From a checkpoint of a small contrastive image-text model.
Model: 6.64M parameters, 48-pixel images, encoder arch resnet_bottleneck, encoder activation relu, encoder depths [2, 5, 2], text encoder width 192, text encoder layers 7, text encoder norm layernorm.
Rows from block 6 of the image encoder of a small contrastive image-text model, named by matrix and row number. Rows with one number belong to one channel. Each number is 200 + 40 x the weight over its row's rms, rounded and kept within 0 to 999. All counts start at 0.
After each channel's rows are labels from the 100 images, of 14848, where the channel reaches its highest value: "responds to" is what is common among them. Only what is clearly more common there than usual is listed. The data: photos with spoken descriptions (Open Images, Localized Narratives).
# convs1: 3x3 conv (encoder.blocks.6.convs.1.weight, 112x112x3x3, each kernel summed), inputs 0-111
# convs2: expand pointwise conv (encoder.blocks.6.convs.2.weight, 448x112x1x1, transposed), outputs 0-89

convs1.22,222,184,222,196,202,190,143,230,188,181,176,292,113,183,191,215,192,245,203,182,235,193,114,197,151,116,132,226,173,152,218,260,182,169,181,215,247,214,114,82,220,209,202,149,208,207,222,136,213,182,164,118,166,206,130,211,155,223,213,163,234,183,197,179,132,223,160,173,146,273,155,247,183,178,172,199,226,170,136,134,132,186,186,239,168,206,202,214,213,171,186,248,170,200,271,136,177,239,223,136,210,142,182,161,167,171,167,197,223,203,186,203
convs2.22,191,198,123,188,193,232,229,141,174,184,212,268,237,254,225,233,175,247,173,170,241,219,165,169,263,249,162,223,180,210,236,148,173,197,341,251,234,130,174,110,243,217,219,164,238,230,137,236,195,156,201,177,200,150,222,260,228,176,219,173,227,140,317,141,194,205,224,180,165,203,170,191,239,229,203,192,230,195,211,239,210,157,222,181,210,168,168,156,171,203
responds to: text has "grass"

convs1.71,185,245,239,218,152,179,178,189,228,175,202,178,146,251,212,145,204,202,226,164,273,210,153,197,138,178,233,293,257,223,253,220,238,166,191,215,195,201,217,262,160,186,196,208,174,164,197,189,149,213,163,299,222,229,214,166,193,200,180,251,146,216,234,179,260,184,247,211,256,195,128,290,216,221,294,263,190,192,188,185,176,210,187,318,202,236,259,204,280,192,134,187,190,211,177,190,176,184,233,222,191,108,249,166,207,187,198,138,139,134,214,192
convs2.71,193,200,169,239,175,191,175,203,220,146,208,94,196,173,96,226,218,226,229,230,200,200,155,217,233,191,206,178,170,213,219,210,232,135,195,165,242,185,194,217,195,241,189,220,205,173,233,200,225,276,268,188,216,170,228,248,195,179,204,263,150,165,134,273,299,249,272,193,225,219,249,153,201,191,231,220,149,209,195,231,224,148,242,190,160,181,206,227,244,172
responds to: text has "standing"; text has "holding"; text has "persons"

convs1.55,278,164,130,268,226,171,214,169,213,244,182,204,289,170,196,219,146,225,237,189,188,140,226,220,150,182,187,190,176,161,176,335,108,228,177,150,266,219,181,190,231,169,230,256,179,217,189,171,141,171,158,162,173,209,163,130,194,171,261,158,233,200,176,285,185,190,184,208,120,190,173,181,203,148,220,195,212,169,177,167,122,140,253,221,237,194,168,230,195,155,208,162,165,222,146,148,235,146,196,183,158,165,206,255,206,164,207,233,238,189,154,166
convs2.55,203,167,251,213,284,161,171,177,296,211,198,219,252,254,230,204,256,199,201,196,317,198,199,263,267,183,149,129,181,194,198,173,267,205,155,169,296,168,199,251,283,233,163,122,231,173,151,125,190,156,243,242,217,182,199,195,298,212,189,148,216,207,179,157,195,206,191,205,240,248,199,208,241,334,240,189,266,245,261,205,193,206,177,190,139,177,257,201,218,161
responds to: text has "grass"

convs1.42,272,194,210,170,226,220,166,212,164,224,173,184,257,186,155,172,108,170,200,202,188,189,132,249,168,161,245,161,183,196,168,207,147,193,111,175,113,210,272,172,114,162,189,210,180,234,176,178,243,232,119,198,213,182,233,155,251,199,201,181,171,204,129,214,147,135,198,147,163,173,180,209,187,165,231,266,210,280,192,206,152,201,176,203,239,202,181,295,158,197,224,213,198,220,180,231,183,185,148,225,195,214,186,265,256,136,94,173,206,254,142,226
convs2.42,252,219,171,222,185,177,154,206,177,201,245,220,239,181,195,159,257,246,197,227,211,193,153,150,173,174,301,240,248,164,214,242,180,110,227,245,180,147,158,137,212,149,224,177,201,242,272,242,217,224,200,191,234,134,197,303,117,191,256,143,262,134,287,137,213,262,182,203,161,207,224,247,143,179,230,216,171,230,272,205,273,211,214,210,213,121,219,144,171,270
responds to: text has "grass"

convs1.88,239,148,238,201,133,216,131,248,199,252,72,287,175,197,149,217,241,161,149,192,166,251,209,156,247,199,137,156,187,226,165,169,214,182,198,145,236,205,200,220,232,158,205,245,217,264,214,186,224,246,313,153,177,200,167,178,183,280,166,178,194,167,186,198,204,236,200,226,128,191,242,182,228,208,218,128,235,210,178,147,221,144,247,231,216,239,175,173,187,132,218,232,176,107,228,206,250,216,179,217,188,181,186,146,273,194,220,207,186,223,215,137
convs2.88,179,240,169,267,193,249,145,188,201,222,159,192,191,232,205,227,165,197,162,109,211,164,118,221,236,161,189,192,232,253,191,250,220,171,203,255,206,194,202,216,206,207,208,170,147,147,243,244,168,184,203,243,158,237,188,246,183,240,166,144,127,204,145,165,222,203,199,246,226,216,205,197,215,147,274,229,207,162,213,145,158,136,194,252,254,176,188,83,154,218
responds to: text has "text"

convs1.12,239,143,138,216,160,198,245,152,208,230,209,269,219,213,163,255,207,175,222,212,283,178,200,204,181,250,156,190,198,251,250,162,143,270,182,230,185,191,211,178,230,293,259,164,257,171,236,207,253,185,149,255,227,205,151,191,211,151,151,216,173,164,217,277,238,222,213,226,144,190,189,178,132,166,189,107,200,197,197,232,153,123,223,226,153,240,159,197,217,261,277,237,143,259,172,178,201,248,195,194,212,168,233,235,236,202,108,250,166,193,202,250
convs2.12,214,200,228,224,238,222,190,256,127,239,283,137,193,186,244,210,175,209,170,168,155,151,212,147,204,250,192,212,229,207,178,206,272,215,159,199,204,137,240,276,221,165,185,168,147,204,196,172,176,143,248,228,217,285,198,153,222,196,159,145,257,199,197,174,187,208,210,208,208,186,182,223,219,213,200,133,239,207,189,202,212,168,251,217,200,217,233,159,186,243
responds to: text has "text"