A small contrastive image-text model, trained from scratch: 48-pixel images, batches of 256.
Rows from block 5 of the image encoder of a small contrastive image-text model, named by matrix and row number. Rows with one number belong to one channel. Each number is 50 + 15 x the weight over its row's rms, rounded and kept within 0 to 99. All counts start at 0.
After each channel's rows are labels from the 100 images, of 14848, where the channel reaches its highest value: "peak at" is the part of the image that holds the peak. Only what is clearly more common there than usual is listed. The data: photos with spoken descriptions (Open Images, Localized Narratives). In brackets: how many of the 100.
# convs1: 3x3 conv (encoder.blocks.5.convs.1.weight, 112x112x3x3, each kernel summed), inputs 0-111
# convs2: expand pointwise conv (encoder.blocks.5.convs.2.weight, 448x112x1x1, transposed), outputs 0-89

convs1.37:76 25 24 49 43 49 51 32 47 56 57 14 43 36 54 36 65 49 45 56 45 34 45 48 53 28 46 44 50 50 14 50 40 62 42 89 34 44 39 57 20 45 52 78 35 62 44 25 55 18 53 40 59 54 46 76 51 58 51 30 47 34 61 55 62 34 22 63 69 35 27 26 26 58 59 35 59 56 67 69 40 67 35 52 49 52 39 38 38 78 29 47 47 45 29 29 41 34 46 36 66 57 45 68 44 48 49 29 55 32 56 22
convs2.37:38 50 43 32 47 85 49 54 43 30 41 41 32 39 55 43 39 51 36 56 33 52 75 37 37 58 39 67 41 52 59 57 78 78 44 54 27 58 43 44 60 48 42 43 46 69 57 38 40 62 60 42 48 43 53 63 43 78 27 56 35 63 57 31 48 66 65 57 58 46 36 88 33 52 73 46 52 66 35 53 45 45 55 58 53 67 62 38 27 41
peak at: bottom centre (32)

convs1.102:45 13 40 56 42 33 39 60 49 49 27 61 66 37 47 20 30 27 51 62 33 21 39 63 44 63 62 67 68 46 46 71 41 78 57 51 70 79 52 47 57 60 42 38 32 52 50 60 77 39 52 43 57 49 26 42 44 61 60 25 58 51 58 37 44 49 29 38 31 48 67 72 38 61 44 53 48 34 38 25 60 68 09 33 18 32 31 45 36 53 28 37 49 38 41 59 53 47 58 62 59 49 54 27 39 13 43 37 61 67 59 64
convs2.102:57 46 64 41 46 36 35 35 52 71 92 43 62 77 44 46 43 66 47 73 73 42 20 55 52 68 33 66 44 67 46 47 40 29 59 61 52 52 47 38 54 52 49 41 30 71 61 43 47 46 37 52 48 36 48 40 58 49 39 51 24 39 55 73 59 36 63 49 58 61 47 52 61 49 45 49 58 74 58 31 69 54 55 62 57 35 66 42 43 55
peak at: top centre (27)

convs1.86:58 71 39 39 55 73 47 77 83 41 48 46 84 56 71 32 47 55 47 29 51 42 64 38 32 46 49 56 52 50 18 76 43 62 39 51 51 62 61 46 65 59 53 37 65 67 36 73 68 65 36 35 44 44 56 59 21 52 56 71 54 25 76 36 39 58 61 18 53 24 26 58 32 52 50 32 31 36 32 49 60 46 51 46 36 37 22 17 21 34 62 39 37 56 58 47 43 28 40 47 40 62 61 32 36 50 49 29 44 36 37 58
convs2.86:42 48 57 53 68 42 28 65 45 31 42 46 02 48 44 39 26 41 69 74 62 51 61 76 48 44 60 45 74 74 40 63 34 60 43 44 34 59 37 46 64 57 49 30 34 45 50 63 80 47 61 41 45 32 76 25 58 33 42 75 43 65 83 78 67 27 48 57 58 44 28 53 52 71 57 68 63 76 42 44 55 45 44 47 40 46 37 67 54 56
peak at: top centre (27)

convs1.82:52 44 39 54 36 39 41 51 38 80 52 28 76 57 56 41 61 64 52 53 64 41 58 46 64 50 57 60 38 72 40 36 51 67 45 30 66 75 44 42 62 57 28 50 17 56 60 83 70 39 38 38 51 65 43 57 43 72 59 42 27 58 50 27 34 35 41 37 34 31 55 18 26 56 83 51 53 26 63 47 55 83 52 23 36 54 81 23 32 33 49 53 68 38 49 60 58 70 55 30 40 41 44 62 49 53 29 69 43 58 31 31
convs2.82:43 57 61 44 53 48 54 42 41 39 90 50 50 55 38 29 59 88 59 68 47 52 57 65 46 56 26 27 71 36 90 42 39 61 54 50 27 22 46 26 50 39 21 63 60 31 55 46 68 65 64 16 63 51 52 65 44 57 56 41 72 54 36 37 51 48 49 52 52 32 44 55 32 31 59 61 51 62 32 52 36 93 75 24 51 44 47 44 36 28
peak at: middle left (30)

convs1.10:45 30 44 48 73 57 52 31 55 57 72 41 42 49 52 61 34 56 54 32 34 33 55 48 88 44 52 37 05 67 39 28 51 53 49 43 48 51 27 44 24 49 49 39 66 68 40 34 65 44 46 61 68 59 45 34 76 48 72 34 59 40 51 48 54 35 27 61 53 22 44 63 51 38 63 59 55 66 95 34 41 52 38 37 46 59 19 56 81 72 46 34 59 35 36 48 47 65 57 41 59 86 35 63 39 57 44 77 51 35 39 61
convs2.10:99 44 60 56 67 34 31 66 62 43 66 91 76 27 16 38 72 81 24 54 69 35 59 30 56 55 33 55 30 35 37 52 50 38 39 60 43 56 32 59 60 41 49 37 50 45 20 32 74 61 40 82 63 44 49 24 34 67 61 32 49 35 56 68 43 61 49 48 93 61 33 74 48 86 36 52 50 30 44 70 54 57 36 63 50 53 61 42 30 33
peak at: bottom centre (48)

convs1.48:57 57 67 53 41 73 37 50 49 51 44 39 62 56 43 31 51 67 27 35 57 32 64 48 28 40 47 57 40 42 46 43 46 28 50 21 55 32 62 25 48 32 50 38 64 55 53 54 36 49 42 45 44 64 61 37 64 76 47 55 56 47 30 44 52 50 30 29 51 41 45 59 34 69 26 79 57 52 66 80 28 64 38 33 56 65 48 46 24 35 69 19 54 69 58 56 27 25 91 35 58 42 20 20 34 34 45 26 66 31 40 45
convs2.48:34 72 51 88 65 23 64 49 27 29 49 69 13 38 42 50 46 45 55 56 45 62 37 55 56 58 61 56 39 45 36 64 39 88 38 54 53 46 20 50 49 80 60 81 32 47 56 54 61 28 50 48 77 63 41 69 49 45 44 54 55 62 53 43 51 62 44 65 48 87 52 46 52 60 62 59 76 46 45 62 58 69 49 39 47 50 49 63 40 44
peak at: bottom right (28); bottom centre (28)

convs1.15:49 42 63 57 64 52 43 55 84 56 56 77 30 76 55 19 54 42 33 55 60 62 38 65 53 75 37 12 48 84 91 30 65 44 30 59 29 36 38 49 55 44 41 50 37 67 55 47 54 30 62 47 58 62 56 49 32 47 31 37 57 59 48 51 52 35 30 66 49 60 60 27 53 47 72 86 54 61 30 73 62 66 46 50 52 46 39 67 14 22 62 49 59 65 40 43 52 29 56 61 68 48 48 53 48 38 40 69 35 34 55 61
convs2.15:36 35 54 78 45 35 55 46 41 76 51 63 33 50 51 36 51 31 78 34 75 41 35 27 59 53 76 41 65 85 27 51 54 64 37 65 54 52 51 46 59 34 52 31 54 60 67 32 58 61 41 43 28 45 60 35 62 48 47 42 57 63 56 35 45 64 42 54 49 42 59 59 42 47 59 35 65 45 44 42 50 49 53 45 56 24 67 23 36 43
peak at: centre (29)

convs1.50:41 58 57 41 48 44 50 35 61 21 61 61 49 51 56 48 54 52 57 59 37 44 45 46 50 09 90 66 32 46 54 29 33 36 52 48 43 29 45 71 45 61 43 80 31 37 34 56 50 58 42 56 71 37 60 48 68 24 55 47 57 25 54 39 32 76 53 59 71 33 54 73 55 45 50 47 39 10 48 48 67 31 51 53 55 49 27 42 55 47 48 68 37 88 32 64 59 56 40 55 57 49 20 56 48 70 47 64 65 35 99 58
convs2.50:46 63 55 47 43 62 26 54 29 42 56 51 57 37 39 65 22 66 27 46 56 74 62 67 42 14 37 26 31 57 70 19 30 54 64 48 68 58 32 75 42 36 36 45 46 49 41 52 51 49 36 59 29 27 54 46 38 44 55 56 71 56 38 46 59 48 31 59 52 38 71 49 48 28 48 55 34 33 20 53 44 43 23 40 22 42 56 71 65 37
peak at: top right (40)

convs1.57:37 69 55 48 52 71 31 35 64 37 61 38 64 48 55 67 81 35 53 61 36 67 52 49 44 41 63 55 75 41 44 66 58 41 52 82 46 21 43 55 65 66 42 52 22 56 49 74 33 30 42 49 65 37 66 47 35 30 45 59 37 42 44 33 43 48 48 42 34 26 78 55 47 68 53 26 60 61 37 47 33 32 41 28 19 40 39 51 50 51 49 06 28 54 53 12 29 57 35 65 54 60 45 55 64 56 62 44 68 63 35 84
convs2.57:60 58 52 27 47 35 54 72 45 43 40 45 31 43 39 52 58 50 72 57 64 39 38 32 34 47 50 61 43 64 66 60 35 27 55 37 57 50 60 91 41 44 53 77 34 43 51 13 39 70 36 63 09 51 50 57 48 17 31 49 79 74 45 41 40 43 47 49 66 46 81 68 23 34 35 53 36 75 92 52 55 46 42 48 41 56 34 65 27 73
peak at: top centre (46)

convs1.38:64 47 38 33 63 64 67 38 50 50 74 52 26 49 48 41 58 25 48 54 26 49 44 38 64 38 36 40 56 63 34 53 27 49 36 57 29 37 69 86 48 29 56 66 53 59 53 14 77 22 35 37 37 36 30 54 42 26 60 20 56 43 45 55 43 41 14 58 69 39 58 44 38 36 62 29 73 15 63 65 60 43 42 37 68 83 39 36 50 57 49 42 59 35 68 28 49 53 40 56 58 64 44 60 72 58 47 61 35 33 40 50
convs2.38:28 60 72 26 55 59 88 31 49 46 37 65 42 39 57 86 40 68 52 31 60 69 87 39 64 51 29 57 47 31 60 48 62 25 57 32 62 45 36 41 43 54 33 44 47 37 42 29 51 39 33 36 61 49 28 37 38 33 48 35 48 50 22 39 42 90 38 38 75 45 59 36 49 67 19 60 48 77 52 46 36 39 54 50 42 57 39 50 67 45
peak at: top centre (31)

convs1.60:62 59 21 71 45 69 67 66 44 55 60 19 34 58 36 58 72 51 59 43 72 42 41 50 40 44 60 33 54 34 57 73 54 36 49 55 52 68 56 57 24 46 37 48 40 35 73 56 77 77 24 33 49 90 16 59 42 40 38 41 32 63 65 31 39 57 39 26 40 39 30 68 60 27 40 52 23 43 82 42 42 63 31 26 44 23 53 49 54 47 46 36 46 31 48 30 25 45 40 47 65 44 41 39 49 25 58 52 55 40 46 47
convs2.60:30 45 61 56 77 16 27 60 53 47 48 50 60 62 36 53 59 58 37 44 32 51 65 46 70 47 55 34 36 76 65 34 60 66 29 26 74 53 72 18 50 73 58 52 74 49 73 65 47 38 51 53 65 52 84 41 67 41 76 50 68 70 51 56 75 61 67 70 99 47 66 62 46 53 42 53 46 40 57 54 56 87 43 44 62 59 60 56 60 58
peak at: bottom centre (28)

convs1.54:63 70 35 50 35 32 42 39 36 63 34 51 55 53 47 73 59 45 42 35 63 55 68 73 44 30 21 51 62 52 37 43 78 57 38 40 73 51 56 65 52 46 62 75 63 59 12 37 47 50 80 55 57 48 44 34 65 43 50 44 75 59 70 52 45 55 37 49 64 67 68 52 31 42 32 56 44 42 58 58 88 60 24 66 40 48 50 65 66 66 54 35 74 63 67 47 50 86 35 49 22 64 24 28 43 33 36 73 28 39 58 58
convs2.54:47 76 52 31 54 51 46 28 42 39 49 27 53 68 39 60 52 58 50 27 36 61 62 38 51 56 69 56 46 53 59 78 36 79 51 79 38 28 67 43 20 58 26 29 60 52 39 44 45 40 40 34 28 26 59 63 44 59 27 44 36 44 28 41 51 49 60 61 52 34 45 13 42 40 51 61 43 51 66 50 33 58 31 39 62 46 48 49 35 47
peak at: top centre (30)

convs1.103:58 52 55 79 42 66 44 54 54 46 52 45 50 78 32 65 47 46 76 55 43 34 55 34 64 66 74 37 61 35 66 42 43 49 68 53 40 74 65 27 58 45 66 55 59 71 44 65 45 28 59 55 65 50 65 51 43 46 37 42 56 53 18 42 46 52 56 80 65 48 49 42 59 58 63 51 46 37 54 40 32 62 16 15 96 86 54 50 78 51 77 56 45 36 39 48 48 71 50 50 62 44 58 62 52 37 45 47 11 72 73 36
convs2.103:37 45 33 34 34 54 59 24 68 34 62 65 63 62 80 54 39 34 50 32 58 72 58 57 62 36 40 44 45 54 65 65 34 35 42 35 18 42 67 42 58 43 34 44 32 28 49 39 37 28 42 45 56 61 28 42 56 53 24 52 57 44 30 35 36 40 32 27 49 42 36 46 54 25 38 46 33 77 60 37 57 44 45 49 41 59 41 43 29 19
peak at: top right (32)

convs1.109:57 37 50 42 23 56 56 44 24 40 35 32 31 46 62 36 40 45 25 41 43 79 42 37 48 42 51 57 40 44 45 31 42 42 54 30 39 41 53 15 56 41 28 54 43 44 38 61 57 15 23 46 50 34 46 54 46 50 49 25 41 46 45 16 41 64 38 28 64 38 32 58 54 25 39 40 57 24 54 49 37 58 27 50 23 44 49 60 53 42 49 18 33 40 10 64 45 55 34 33 64 62 39 59 45 21 19 26 39 58 30 57
convs2.109:46 68 59 57 23 54 14 37 46 60 74 19 38 34 39 22 77 23 33 80 55 42 56 36 50 32 50 58 75 71 68 59 60 67 51 41 31 58 47 59 50 88 75 39 57 53 50 77 46 42 45 67 68 49 48 42 42 57 40 65 39 61 36 54 44 57 47 56 43 34 41 43 49 82 52 65 33 70 55 25 65 61 56 89 70 24 37 56 61 55
peak at: top centre (32); top left (28)

convs1.98:61 15 65 43 54 68 64 44 63 68 34 59 53 50 77 68 66 71 64 57 61 62 31 86 38 29 30 39 50 32 29 28 75 49 56 59 62 59 28 58 83 65 39 18 58 25 67 50 49 54 50 68 48 76 27 55 50 64 44 40 42 61 52 48 34 33 81 45 47 50 53 33 48 40 48 29 65 40 58 61 46 55 83 29 56 31 57 32 72 78 63 62 61 42 46 44 40 66 40 43 55 41 48 46 53 48 52 34 54 36 33 68
convs2.98:38 44 46 42 87 52 58 34 52 58 52 43 45 29 60 38 44 43 31 44 31 50 49 31 50 58 40 26 42 48 61 37 56 56 41 59 47 46 37 46 69 79 19 30 20 46 45 37 54 44 42 66 66 50 50 41 57 58 46 38 45 49 29 38 61 44 47 49 39 35 29 54 59 22 50 53 46 66 64 67 35 45 57 70 40 44 71 44 47 68
peak at: middle left (30)

convs1.29:60 63 50 58 49 41 60 44 44 64 68 46 70 80 55 58 29 47 45 55 44 45 71 40 52 31 61 46 21 41 71 31 46 56 58 79 71 22 36 72 60 42 41 48 36 36 44 40 62 64 60 55 65 46 43 74 69 39 55 30 48 82 42 54 36 58 68 64 34 46 67 72 56 44 66 41 85 35 91 60 60 59 81 52 74 52 42 66 47 60 51 56 35 42 57 86 36 55 67 46 70 44 60 61 50 62 33 43 19 56 64 64
convs2.29:44 65 33 46 64 45 60 35 29 57 44 28 35 50 43 39 30 58 32 81 46 52 61 55 46 40 47 33 76 36 55 56 35 49 59 78 35 49 45 48 46 31 40 45 55 57 26 11 45 47 61 95 57 55 59 35 30 77 45 67 53 18 42 41 37 56 48 46 55 45 57 65 38 35 46 32 62 41 25 37 51 44 57 38 39 46 26 49 18 52
peak at: bottom left (47); bottom centre (27)

convs1.88:62 54 46 43 40 36 44 48 18 43 39 55 49 27 27 34 51 46 44 48 44 70 53 60 35 84 34 68 38 48 56 39 45 73 23 48 38 45 53 57 45 53 52 55 94 53 57 48 52 35 34 51 51 56 61 33 42 61 60 54 50 46 69 49 34 39 40 32 29 72 33 31 28 22 66 61 36 50 24 66 54 56 30 55 73 58 81 47 45 66 53 25 31 35 29 43 32 53 47 48 62 45 31 40 19 49 76 32 70 62 21 23
convs2.88:76 44 49 44 30 50 37 42 67 32 76 45 60 67 35 55 29 73 50 83 63 76 44 45 60 71 35 60 50 33 40 41 58 35 54 41 46 72 33 46 80 51 57 53 61 34 39 57 70 34 61 57 61 67 44 50 42 49 35 48 56 14 32 43 46 23 31 45 62 43 59 67 60 63 60 48 29 50 41 35 36 47 55 63 64 74 34 57 63 54
peak at: top right (49); top left (30)

convs1.59:53 56 56 59 21 75 50 42 70 60 37 25 32 58 42 21 91 43 52 39 46 57 53 61 31 51 33 39 31 62 51 32 52 44 56 80 56 63 42 55 67 50 30 64 35 66 39 31 58 62 34 66 51 44 47 40 40 53 32 33 39 54 73 28 42 45 60 55 34 79 45 57 55 32 76 55 62 37 75 43 49 53 44 33 37 29 28 47 52 26 55 27 60 68 38 31 41 38 20 68 49 49 41 36 38 37 57 81 81 36 56 35
convs2.59:46 45 35 59 56 59 77 14 79 40 55 46 44 37 27 36 46 43 31 35 49 35 74 64 63 57 61 32 31 55 72 63 26 60 24 57 35 64 64 41 33 45 47 21 43 66 69 35 60 31 30 51 52 76 35 45 67 34 56 42 66 71 53 60 15 80 35 80 30 55 52 44 70 75 56 50 55 38 68 49 40 81 61 53 56 52 33 36 58 67
peak at: centre (40); top centre (29)

convs1.17:27 45 50 37 33 10 37 47 40 47 44 29 39 63 49 39 42 56 58 53 49 73 43 51 60 50 34 53 50 55 44 40 54 44 29 47 34 68 21 41 61 46 56 53 68 41 59 67 23 60 29 20 16 72 35 52 70 54 56 66 72 40 51 23 78 43 22 53 44 49 59 40 27 72 64 45 68 41 49 61 56 54 44 41 70 53 58 39 64 23 44 04 39 43 51 47 43 52 73 78 37 49 42 61 57 43 53 87 35 42 50 53
convs2.17:60 51 44 97 54 54 39 49 17 38 54 22 45 47 34 69 69 58 67 83 54 72 62 36 54 24 60 69 61 61 49 33 37 38 64 62 45 32 20 63 59 54 67 78 28 64 40 44 45 32 68 51 74 75 42 38 38 33 38 83 34 45 68 61 60 75 51 55 35 50 61 52 41 49 56 76 77 36 77 59 37 48 48 50 40 59 63 68 47 39
peak at: bottom right (30)

convs1.107:34 72 18 66 54 26 57 41 35 78 39 33 51 46 25 34 43 34 50 31 28 72 45 49 57 43 37 50 56 49 62 57 39 44 38 23 41 45 38 36 04 25 41 73 49 60 60 54 48 54 78 28 29 66 59 54 68 48 49 56 38 37 38 65 77 32 48 35 31 61 45 63 42 58 59 40 34 81 33 53 59 40 35 50 35 42 38 80 53 58 53 55 64 31 60 50 52 52 37 33 23 41 28 63 51 44 65 77 71 66 56 51
convs2.107:48 56 54 64 30 68 39 47 43 73 70 55 49 54 62 44 53 73 34 64 41 74 46 54 39 52 56 99 43 39 50 49 62 43 65 44 47 49 25 49 29 34 72 24 52 62 50 53 43 47 56 54 45 50 32 56 27 47 46 37 64 29 53 30 46 43 65 53 53 48 68 56 25 40 49 48 73 48 29 64 25 51 40 62 54 66 75 42 54 58
peak at: middle right (33)

convs1.1:39 66 33 35 55 49 30 42 40 50 57 66 63 29 20 41 46 51 59 35 33 63 52 14 35 45 59 31 26 50 34 41 62 55 40 23 69 70 58 37 54 56 55 35 41 52 40 45 54 84 47 47 53 27 31 38 42 70 42 63 52 27 67 43 38 45 55 47 58 58 25 58 30 72 24 71 35 49 43 71 61 30 23 65 32 73 71 44 64 22 58 64 47 36 42 32 40 46 71 51 61 39 38 27 57 35 56 42 76 67 31 36
convs2.1:56 53 47 54 67 40 34 35 83 57 43 60 61 70 10 30 79 84 37 41 80 62 74 30 33 65 49 63 26 61 45 55 95 53 47 43 47 60 57 64 28 46 83 76 72 46 53 44 55 57 47 40 61 67 50 54 22 54 51 45 58 58 76 30 57 70 71 41 46 95 48 60 49 44 33 26 58 54 64 63 53 40 57 31 44 49 55 48 64 55
peak at: bottom left (37)

convs1.106:41 80 57 71 49 31 42 27 50 29 62 44 49 53 52 52 71 40 41 47 36 34 41 78 53 45 57 57 54 44 34 29 54 43 51 47 71 39 35 54 50 39 40 67 30 56 16 56 63 69 34 47 67 44 62 48 23 53 64 66 31 54 08 70 38 35 67 64 54 65 33 43 69 47 47 32 41 33 35 57 78 45 75 46 59 73 37 31 47 53 34 41 57 60 58 63 39 50 17 18 26 26 41 36 43 60 60 44 27 59 26 60
convs2.106:47 62 64 83 55 12 41 68 41 40 63 58 36 36 14 46 35 38 41 51 58 30 60 51 42 51 48 42 35 47 67 70 47 47 54 44 52 18 40 62 30 57 49 27 44 89 34 59 73 51 45 40 65 34 52 64 38 56 74 42 66 57 46 44 40 57 26 66 39 44 51 72 30 42 64 70 43 34 50 30 55 44 56 27 48 41 44 52 62 84
peak at: bottom right (32)

convs1.14:59 48 46 73 53 56 51 39 56 54 70 55 60 47 64 52 76 49 68 32 82 62 56 62 45 44 31 47 46 66 15 48 47 50 61 51 41 72 37 23 13 49 50 33 36 53 64 59 55 57 34 39 30 40 23 35 39 47 76 61 50 39 39 31 54 53 31 58 25 57 38 52 38 47 68 72 39 23 63 24 73 52 30 51 63 26 60 57 75 72 63 62 53 27 35 41 24 49 38 50 63 48 33 47 08 60 50 66 51 69 57 54
convs2.14:59 44 47 46 69 63 61 51 71 48 38 47 63 23 53 53 78 63 26 60 54 54 51 44 38 58 36 64 47 28 44 47 44 72 54 52 74 56 59 31 57 99 35 73 74 75 58 49 71 51 74 42 45 72 60 51 40 39 45 38 62 63 60 57 55 78 36 31 53 59 69 58 53 49 76 56 53 53 74 81 41 81 34 48 51 43 57 56 38 53
peak at: bottom centre (30)

convs1.33:56 40 43 63 49 83 55 34 57 63 60 60 65 65 45 40 49 77 75 41 42 76 29 45 47 28 40 70 47 47 49 51 59 48 43 77 34 78 52 54 44 55 36 44 37 47 43 44 25 47 35 72 86 84 59 33 40 48 57 32 28 56 49 60 44 44 46 65 59 30 33 49 54 50 56 41 46 57 70 58 36 68 57 29 84 46 34 63 56 74 35 68 43 28 56 30 20 61 26 47 26 62 46 70 35 50 45 36 58 37 85 47
convs2.33:39 78 43 29 29 43 48 38 57 59 75 47 43 40 56 79 45 54 46 24 37 91 54 38 30 49 52 41 50 37 69 25 34 56 49 34 66 24 44 19 33 28 59 43 33 59 38 41 65 75 43 70 39 43 31 31 50 72 34 52 58 43 31 39 67 59 60 49 39 23 53 62 34 65 56 34 47 48 37 50 34 35 27 58 41 15 30 69 45 70
peak at: top left (59); top right (27)

convs1.28:40 58 54 33 37 55 44 49 60 77 36 87 50 46 79 57 69 48 40 53 39 51 44 43 32 52 52 65 73 59 45 84 77 45 60 58 68 67 19 73 39 44 55 56 51 59 93 44 43 39 53 21 39 31 48 39 49 52 56 65 67 56 27 50 57 48 52 60 55 20 80 54 43 37 58 22 51 68 76 64 57 51 49 44 50 48 45 65 24 30 36 58 47 49 39 54 50 60 19 44 54 71 54 47 76 51 59 43 51 92 43 55
convs2.28:37 36 51 57 24 33 57 83 24 44 47 50 39 54 27 30 45 54 72 50 24 50 53 65 29 45 54 43 73 50 28 40 36 56 35 63 79 56 69 50 83 54 49 41 38 45 34 44 50 57 60 70 19 52 40 49 31 51 57 30 47 54 61 39 48 42 39 29 74 55 58 22 15 51 73 23 37 30 36 71 70 65 72 29 65 74 56 52 46 54
peak at: middle right (39)

convs1.46:54 36 55 53 50 43 37 61 28 39 54 37 45 37 54 30 60 66 49 35 40 25 52 72 30 54 38 55 66 40 48 24 48 54 51 47 31 78 27 51 47 58 49 40 21 61 51 61 40 73 26 36 58 50 45 59 42 50 66 62 32 67 45 53 34 10 72 33 37 37 37 66 53 47 48 70 53 15 32 43 58 68 24 34 59 43 59 78 53 49 56 46 38 21 61 29 30 84 50 38 61 39 40 38 58 49 29 34 52 51 89 64
convs2.46:36 43 31 73 54 54 40 79 40 58 42 39 70 56 42 49 35 55 44 38 34 43 46 82 48 52 50 55 58 25 26 26 67 68 50 51 37 62 76 41 53 60 44 48 56 44 45 41 43 32 49 84 26 39 50 47 52 57 38 75 61 59 51 55 54 30 83 43 58 24 52 44 31 55 66 36 28 69 66 30 49 49 45 35 58 41 51 62 42 52
peak at: top left (41)